config = dict(
    encoder_arch='vit',
    model='image VAE',
    dataset='photos with spoken descriptions (Open Images, Localized Narratives)',
    train_examples=203450,
    image_size=48,
    crop_scale_min=0.7,
    horizontal_flip=True,
    translate=0.12,
    color_jitter=0.1,
    bottleneck='kl',
    downsampling_factor=8,
    encoder_norm='layernorm_no_bias',
    encoder_norm_position='pre',
    encoder_activation='geglu',
    encoder_mlp_ratio=2.67,
    encoder_head_dim=48,
    encoder_fused_qkv=False,
    encoder_bias='all',
    encoder_qk_norm=False,
    encoder_layer_scale_init=0.1,
    encoder_parallel_block=False,
    encoder_dropout=0.05,
    encoder_inner_norm=False,
    encoder_moe='expert_choice',
    encoder_num_experts=8,
    encoder_moe_every=2,
    encoder_expert_mlp_ratio=1,
    encoder_experts_per_token=2,
    encoder_shared_expert=False,
    encoder_patch_size=[8, 8],
    encoder_conv_stem=False,
    encoder_layers=6,
    encoder_width=256,
    encoder_positions='relative_bias',
    loss='mse',
    latent_channels=32,
    decoder_norm='groupnorm',
    decoder_activation='silu',
    decoder_weight_standardization=False,
    decoder_widths=[48, 96, 144, 192],
    decoder_blocks_per_level=2,
    decoder_block='basic',
    decoder_attention=False,
    decoder_upsampling='nearest_conv',
    kl_weight=0.001,
    residual_init='none',
    optimizer='soap',
    beta2=0.99,
    lr=0.0028,
    beta1=0.95,
    shampoo_beta=0.99,
    eps=1e-08,
    precondition_frequency=50,
    max_precond_dim=512,
    one_sided=False,
    adamw_lr_other_params=0.0021,
    grad_clip=0.5,
    steps=18300,
    batch_size=128,
    epochs=11.5,
    lr_schedule='cosine',
    final_lr_fraction=0,
    warmup_steps=910,
    weight_decay=0.06,
    adamw_weight_decay_other_params=0,
)
Rows from block 5 of the encoder of a small image VAE, named by matrix and row number. Rows with one number within an expert belong to one neuron, the router's apart. Each number is 500 + 50 x the weight over its row's rms, rounded and kept within 0 to 999. All counts start at 0. Numbers have three digits each.
Before each expert's rows are labels from the 100 images, of 14976, where the router gives the expert most weight on average: "responds to" is what is common among them; "colour at peak" is the nearest of a few named colours to the mean colour under the peak. Only what is clearly more common there than usual is listed. The data: photos with spoken descriptions (Open Images, Localized Narratives).
# router: router (encoder.blocks.5.mlp.router.weight, 8x256, trained with AdamW), inputs 128-191
# gate: expert gate (encoder.blocks.5.mlp.gate, 8x256x256), inputs 128-191
# up: expert up (encoder.blocks.5.mlp.up, 8x256x256), inputs 128-191
# down: expert down (encoder.blocks.5.mlp.down, 8x256x256, transposed), outputs 128-191

# expert 6
responds to: text has "black"; text has "white"
colour at peak: grey
router.6:474462522586417519517542458478506530453552489427556452485492444517571461508512582489554508464401522518541516421445430453509573598463388423455451444496467475446498510567463497541437490565530567
gate.0:521516451535372584557595514522526424485489435452548464512489523460481548584500466536532532476475544490522527545500519501529483472539502496534543484555466487475537489549458488569511452604505574
up.0:502501544461464459564478424526541489501481497537495449442487529429537611634503528508558500440506479418423455532528464466581613496390427476469524517464460437561612552661528516539447514533440476
down.0:477500513480557472475487600495501479546458558485434581469497510523418493429487468490426529570561539478525557545446512500412513485564516520529567495565496572462445375430544552449560465382573493

# expert 5
responds to: text has "dark"
colour at peak: black
router.5:514518445453565453439442551470526510641563456439456473512498563412428572509447461529487470462577507557435516488527549491493507513548549513429483497461563519535450604433460493476513518447517463
gate.0:505513449519518387558443526518547531473495462502510479550510390473530535447479515444544469453553568447509408534596511497477448505435684429520485517468469478470488549524532483543445562604539544
up.0:498391499497577453516610510594580451559418572462557570430450434489436417522510480503538517452444484469525491476481494535467465479474465461536477513545454467419473395467472470545551493427480546
down.0:430511559561481477557456504559541463565497529492529541484503509527532524504499440463439498572481451520467458525522442536494505495541459593565518419563585488491513564572612541548483431465472479

# expert 4
responds to: text has "color"
colour at peak: white
router.4:440479535577522411610488468565512440453447578516551475562604522485498496520575474486496496652561475524457444496497453525432455423533580539548490543550497424441526475605547504535486497418481585
gate.0:468565512552408485431492417498469498589528604423592463555508473562510591493586434489491529488475444432510511485478546439502509495475550533577529483416498461482444538482602488450448526519483501
up.0:567526444492536535522496473546515606504475487576479425527363564477527569446469479497598500506491421449507428488526531538432402492448495399602493528459528511594527547575471518545532571467547519
down.0:561482525447477508439544513435559590519446608469469519550521525487526595474546549538500568423528482470463498454562529441580579522490468523511462473479543511414482457484480401523464486514473445

# expert 3
responds to: text has "water"
colour at peak: grey
router.3:500472523542572542532482477502467476504505484584488467488527420414500511541509368469441506428469440490431453549488550486401424416514587513512533443511563478548500462483562555539499499462506534
gate.0:519613492519436531574488570420493460499550529471541443491410407501514487539445538546531539503523403446465475559535610478534534505554553485469526571564479585509426571610474517509447565545536539
up.0:526592506486485534566444544400583501541505509481583471487468390541471534566488549517498613467576499502469477535487566417494574501572526538496493573528456580489409585526420517525433586488533490
down.0:509465520509486514525459499477449524490422519514479543512500497477446480478421546506492475473521504481475455471533487437487486553491430418631498470507500440402543511496532529501573446520441508