Weights of a small image VAE.
Model: 48-pixel images, encoder activation geglu.
Training: soap at rate 0.0028, batches of 128.
Data: 203450 training examples, 11.5 epochs.
Rows from block 3 of the encoder of a small image VAE, named by matrix and row number. Rows with one number within an expert belong to one neuron, the router's apart. Each number is 50 + 15 x the weight over its row's rms, rounded and kept within 0 to 99. All counts start at 0.
Before each expert's rows are labels from the 100 images, of 14976, where the router gives the expert most weight on average: "colour at peak" is the nearest of a few named colours to the mean colour under the peak; "top examples" is what is common among them. Only what is clearly more common there than usual is listed. The data: photos with spoken descriptions (Open Images, Localized Narratives). In brackets: how many of the 100.
# router: router (encoder.blocks.3.mlp.router.weight, 8x256, trained with AdamW), inputs 86-128
# gate: expert gate (encoder.blocks.3.mlp.gate, 8x256x256), inputs 86-128
# up: expert up (encoder.blocks.3.mlp.up, 8x256x256), inputs 86-128
# down: expert down (encoder.blocks.3.mlp.down, 8x256x256, transposed), outputs 86-128

# expert 6
colour at peak: white (93)
top examples: text has "text" (32)
router.6:55 35 61 35 55 62 56 83 51 75 66 37 48 66 72 44 00 56 39 47 55 41 62 61 41 28 54 56 48 69 43 66 69 43 67 55 45 61 34 42 52 53 48
gate.12:50 38 44 34 61 44 78 66 58 58 47 62 72 40 68 52 73 83 19 38 44 77 46 65 48 81 63 54 45 66 44 40 46 57 65 42 40 44 63 36 54 31 49
up.12:25 46 69 70 34 28 16 61 65 63 64 50 33 70 44 11 36 19 55 66 61 50 20 39 35 36 58 54 32 21 70 51 52 61 36 49 56 43 32 50 51 55 50
down.12:44 27 46 47 71 50 70 34 61 45 36 65 62 52 41 64 54 48 47 51 30 57 64 70 74 43 64 73 58 52 27 62 61 48 73 68 37 32 68 52 58 51 72
gate.13:58 43 69 57 32 43 44 56 36 49 66 54 42 36 62 66 57 47 48 52 41 38 35 54 58 67 66 45 43 46 35 47 49 46 50 71 47 56 52 66 22 64 42
up.13:56 62 20 48 81 64 68 43 57 64 31 53 86 69 37 63 57 64 43 31 57 31 49 46 53 41 41 51 70 32 48 69 51 75 44 52 52 56 27 51 39 36 58
down.13:38 45 79 37 33 38 59 47 37 58 31 55 48 57 60 48 58 29 34 55 58 61 73 60 82 29 48 32 51 82 63 64 69 68 66 60 28 45 52 32 29 52 83
gate.14:76 46 36 51 47 62 32 37 64 67 60 58 41 67 50 37 43 54 24 43 51 59 63 89 44 29 58 29 60 47 43 48 63 60 39 47 39 58 67 37 60 64 44
up.14:59 45 33 47 45 41 29 50 32 55 40 25 57 54 50 33 66 48 20 35 53 58 57 51 99 45 41 51 71 48 47 37 58 51 43 61 66 81 15 32 64 32 58
down.14:47 22 39 37 64 40 66 42 19 42 43 26 63 67 54 46 47 35 29 67 50 69 38 31 51 43 39 68 50 53 65 42 50 64 49 46 49 42 59 50 53 51 59
gate.15:40 50 49 55 30 71 42 55 36 46 27 35 33 12 66 61 58 34 31 74 55 58 67 52 61 63 73 23 35 25 30 24 40 61 57 51 67 61 62 30 34 47 51
up.15:62 56 67 51 70 56 56 61 56 45 42 64 73 58 39 35 46 40 70 22 35 35 72 50 40 52 38 62 48 68 74 73 45 61 31 53 33 27 57 51 40 42 28
down.15:21 31 41 54 01 45 59 50 54 54 76 52 66 52 63 76 66 64 47 26 48 42 72 43 60 46 46 69 51 34 58 45 76 68 60 63 65 46 41 48 39 50 76
gate.16:48 76 50 66 63 53 36 56 60 57 66 48 56 54 48 46 37 34 24 90 55 24 40 69 53 55 60 52 69 39 36 55 55 69 61 24 97 64 67 24 24 59 31
up.16:52 44 48 43 28 57 53 55 57 40 36 54 43 35 65 54 78 68 68 26 34 76 63 36 47 26 51 49 18 68 65 56 45 30 40 56 08 52 28 57 71 45 69
down.16:68 52 24 72 23 76 47 54 50 24 55 63 48 38 74 52 59 23 54 45 47 49 62 66 31 40 40 49 48 53 44 48 53 53 37 40 27 52 24 63 50 51 59

# expert 4
colour at peak: black (87)
top examples: text has "dark" (37); text has "lights" (25)
router.4:29 35 45 61 55 45 56 74 44 36 16 57 74 44 46 24 45 56 43 42 67 48 34 39 66 46 43 60 24 33 55 77 35 75 63 77 48 51 92 59 43 57 30
gate.12:14 24 62 58 51 62 68 53 32 48 32 47 68 56 71 65 70 62 55 43 36 38 67 63 68 64 79 31 60 40 48 57 28 72 76 56 47 54 61 34 28 47 67
up.12:54 29 52 57 66 43 52 71 73 35 62 55 42 41 33 51 39 62 55 46 40 54 39 62 47 38 42 11 73 47 18 36 33 65 48 72 44 45 62 48 52 63 23
down.12:33 47 53 44 51 61 71 50 44 73 35 58 66 27 60 39 52 46 35 22 26 47 70 35 64 76 80 82 27 41 68 40 56 25 68 61 50 31 71 46 38 46 67
gate.13:29 83 46 47 47 62 68 67 39 41 13 31 65 52 67 42 52 70 36 46 39 53 76 50 61 55 70 62 53 21 59 50 63 62 62 53 39 43 49 74 59 58 29
up.13:45 71 56 33 36 33 41 36 39 68 59 60 71 47 52 27 27 61 51 22 41 50 81 42 57 35 36 62 14 52 45 46 75 72 36 41 60 30 84 65 65 57 60
down.13:51 56 21 85 38 54 59 65 70 49 53 62 46 71 43 61 65 63 46 53 56 37 63 51 60 46 30 52 48 45 55 48 56 87 71 48 47 34 67 29 39 41 50
gate.14:83 42 49 73 12 39 22 52 53 52 63 31 37 53 74 35 42 54 49 75 40 42 08 55 51 45 63 68 51 53 47 60 51 53 46 62 65 62 53 44 43 62 46
up.14:46 24 49 50 48 61 26 66 37 67 19 34 36 70 50 71 56 46 48 57 52 18 45 49 45 59 58 64 39 50 54 51 40 69 63 81 32 46 27 43 53 48 54
down.14:52 45 56 14 46 63 41 49 32 31 30 65 75 38 49 43 50 34 32 73 48 67 85 57 70 49 22 47 40 36 42 56 48 46 55 60 61 48 42 56 57 36 72
gate.15:29 35 65 43 42 72 59 51 61 47 40 61 49 23 73 30 35 48 31 54 48 49 35 50 62 59 62 63 51 50 43 31 59 58 61 60 59 52 48 36 54 55 52
up.15:54 58 43 47 46 40 61 42 14 55 30 63 55 57 56 47 56 65 58 58 50 69 89 38 58 43 43 63 31 55 45 73 31 76 31 69 49 48 45 39 18 40 65
down.15:80 55 43 39 62 68 58 63 85 46 73 55 67 40 28 51 57 50 74 59 75 36 44 49 47 58 41 46 44 46 42 37 76 13 33 42 46 46 65 56 64 51 23
gate.16:40 40 57 70 60 52 47 55 80 54 49 28 63 23 52 36 28 77 43 45 39 57 45 48 22 38 40 27 54 53 49 54 65 49 68 46 24 57 23 57 65 66 56
up.16:53 80 29 64 33 58 57 41 55 68 57 52 66 38 45 46 32 80 50 53 60 36 55 53 51 58 52 15 51 44 41 54 42 48 59 39 47 55 35 39 65 50 58
down.16:61 71 25 39 51 47 42 52 64 51 68 64 36 56 36 60 54 73 37 36 94 49 67 55 53 44 30 78 21 39 64 81 26 69 91 53 68 52 49 42 23 59 25

# expert 1
colour at peak: white (31); cyan (25)
top examples: text has "sky" (55)
router.1:21 44 45 62 32 58 38 43 40 94 50 41 57 47 52 41 32 35 59 44 57 41 32 53 53 36 43 64 35 64 54 35 57 46 13 31 39 58 56 31 38 60 48
gate.12:73 34 65 67 29 42 66 57 59 60 54 66 38 32 48 80 88 48 62 50 49 50 53 39 10 56 40 35 66 50 57 56 45 51 33 43 40 41 41 70 43 87 35
up.12:34 41 78 68 67 55 76 56 50 40 60 77 58 34 58 30 25 35 38 57 88 51 50 45 49 43 44 73 57 39 56 57 73 58 51 43 55 58 57 61 37 56 39
down.12:72 38 53 05 57 58 55 56 50 53 60 47 63 71 43 64 53 39 57 39 39 57 56 44 75 69 45 22 20 70 48 55 39 54 55 55 29 45 52 35 45 39 64
gate.13:41 67 58 58 46 33 40 39 58 58 31 32 40 57 68 41 30 26 33 76 55 67 36 51 30 45 77 39 42 34 81 58 33 52 19 51 38 55 62 45 46 54 34
up.13:60 51 72 59 42 57 59 51 46 41 34 58 43 40 65 25 32 41 38 40 28 68 49 60 41 46 54 36 24 49 65 47 35 58 60 44 49 52 46 63 43 38 46
down.13:49 52 43 44 42 76 33 59 41 13 80 63 43 57 51 63 47 61 78 31 43 50 67 40 62 26 78 64 26 70 45 60 56 33 70 59 51 59 61 26 54 79 64
gate.14:30 44 49 63 50 36 56 72 41 56 66 41 43 42 54 61 44 54 35 50 56 30 76 61 38 25 73 25 36 60 40 54 61 39 49 40 33 55 65 28 62 48 69
up.14:58 69 76 43 55 50 63 37 38 52 48 43 45 29 45 48 54 29 36 41 31 48 36 56 68 88 46 69 60 47 52 66 48 81 66 60 50 57 63 68 50 96 28
down.14:20 44 45 39 61 57 68 61 38 64 39 30 39 66 82 48 62 34 34 69 51 38 71 45 51 17 48 60 33 63 42 70 61 44 33 49 40 44 51 64 42 47 69
gate.15:22 42 40 66 71 42 50 63 61 33 12 65 45 62 48 30 65 54 43 58 25 61 43 68 31 46 45 55 39 28 40 48 45 66 69 57 35 50 28 49 38 63 56
up.15:65 56 35 10 19 49 64 32 56 58 99 37 45 50 55 57 28 57 56 56 67 33 51 59 75 70 55 47 63 60 39 79 54 52 58 62 70 64 69 69 63 34 38
down.15:45 55 66 79 48 50 43 40 25 57 32 84 64 45 61 49 55 52 39 31 27 62 61 46 53 40 51 17 55 60 66 45 63 63 85 44 70 36 66 73 47 42 70
gate.16:37 61 53 71 37 64 57 65 49 26 53 64 57 67 00 22 48 47 33 41 47 67 39 47 58 38 54 43 60 54 52 52 29 58 45 53 61 54 59 38 45 29 41
up.16:59 37 34 22 63 63 41 39 53 65 48 29 28 46 99 70 68 63 49 76 46 42 55 54 42 57 54 53 23 47 39 36 72 52 39 38 59 52 44 49 66 67 58
down.16:60 45 51 54 38 56 44 56 55 32 48 60 49 41 00 43 47 42 61 41 58 55 11 52 68 24 68 68 61 64 49 48 45 45 54 37 44 61 54 53 40 62 46

# expert 0
colour at peak: black (100)
top examples: text has "dark" (34); text has "lights" (25)
router.0:31 84 59 73 56 71 63 58 30 39 31 39 83 36 41 41 61 41 49 56 38 51 33 52 56 55 59 31 63 47 64 63 59 61 69 54 62 59 53 31 60 70 45
gate.12:29 32 48 49 09 43 64 66 40 43 40 51 48 22 46 64 44 58 63 33 29 36 32 63 40 47 55 60 47 43 52 54 54 31 69 54 31 52 44 39 59 54 51
up.12:56 59 37 72 60 58 19 51 45 67 61 48 51 62 57 23 54 37 48 74 45 62 69 52 49 29 42 48 33 50 59 53 29 62 41 43 64 49 73 49 51 61 66
down.12:45 47 43 51 56 57 51 59 31 54 44 71 53 46 43 41 20 20 57 49 52 47 47 63 69 34 00 45 40 44 31 55 34 72 69 68 45 64 57 61 47 35 70
gate.13:54 60 75 80 45 55 26 51 59 43 62 45 71 62 36 43 54 57 47 44 57 44 58 47 62 58 52 52 35 50 58 47 43 54 31 38 06 36 50 41 47 39 31
up.13:53 56 72 67 42 48 42 58 60 35 54 22 53 47 22 36 61 58 47 52 70 55 39 53 56 35 53 56 36 55 58 78 45 36 32 42 32 36 49 53 44 44 25
down.13:60 50 29 53 56 52 49 57 54 43 54 47 35 27 73 63 31 46 50 67 42 50 70 80 62 20 47 40 49 57 29 66 43 58 78 66 46 26 37 70 59 66 49
gate.14:27 40 66 58 61 52 27 63 22 31 60 74 66 52 59 56 54 57 43 61 64 47 39 55 58 74 45 76 51 32 72 57 34 51 51 28 70 45 56 32 62 58 40
up.14:69 88 33 24 40 55 60 41 56 46 01 69 57 56 24 64 60 65 25 53 69 76 78 56 45 29 39 54 51 56 58 59 35 65 44 64 41 42 66 53 46 33 51
down.14:35 59 46 49 79 66 45 69 75 78 50 47 54 49 55 28 47 56 53 46 62 22 28 89 37 55 32 64 55 29 34 41 46 47 71 63 44 48 17 61 31 38 37
gate.15:51 63 67 26 67 54 71 55 16 37 66 34 63 39 50 42 68 40 52 44 50 81 40 38 41 31 47 23 24 39 35 57 40 76 60 38 53 56 56 38 64 42 52
up.15:47 73 59 33 33 61 57 44 58 56 74 63 59 65 61 70 58 61 88 55 57 76 48 47 61 63 48 59 23 54 35 67 37 66 52 40 67 54 53 41 72 36 60
down.15:81 32 68 23 37 74 40 55 54 44 17 54 53 78 40 43 27 48 35 57 73 53 28 53 27 44 79 48 50 73 69 56 60 43 42 61 18 45 32 59 30 86 64
gate.16:19 40 73 47 71 40 63 41 43 29 44 52 72 62 40 50 41 64 48 52 35 63 57 64 62 58 66 51 78 23 38 52 22 62 63 46 53 36 54 35 42 47 50
up.16:64 65 63 60 46 28 48 43 47 52 66 55 40 42 43 42 53 49 63 43 52 60 89 71 48 46 69 33 83 29 29 55 27 48 74 40 45 47 49 60 46 51 60
down.16:49 44 24 41 37 61 61 41 36 80 48 59 32 59 78 69 50 36 31 69 36 38 51 69 71 30 29 45 73 36 37 46 34 77 61 67 53 36 60 57 50 60 54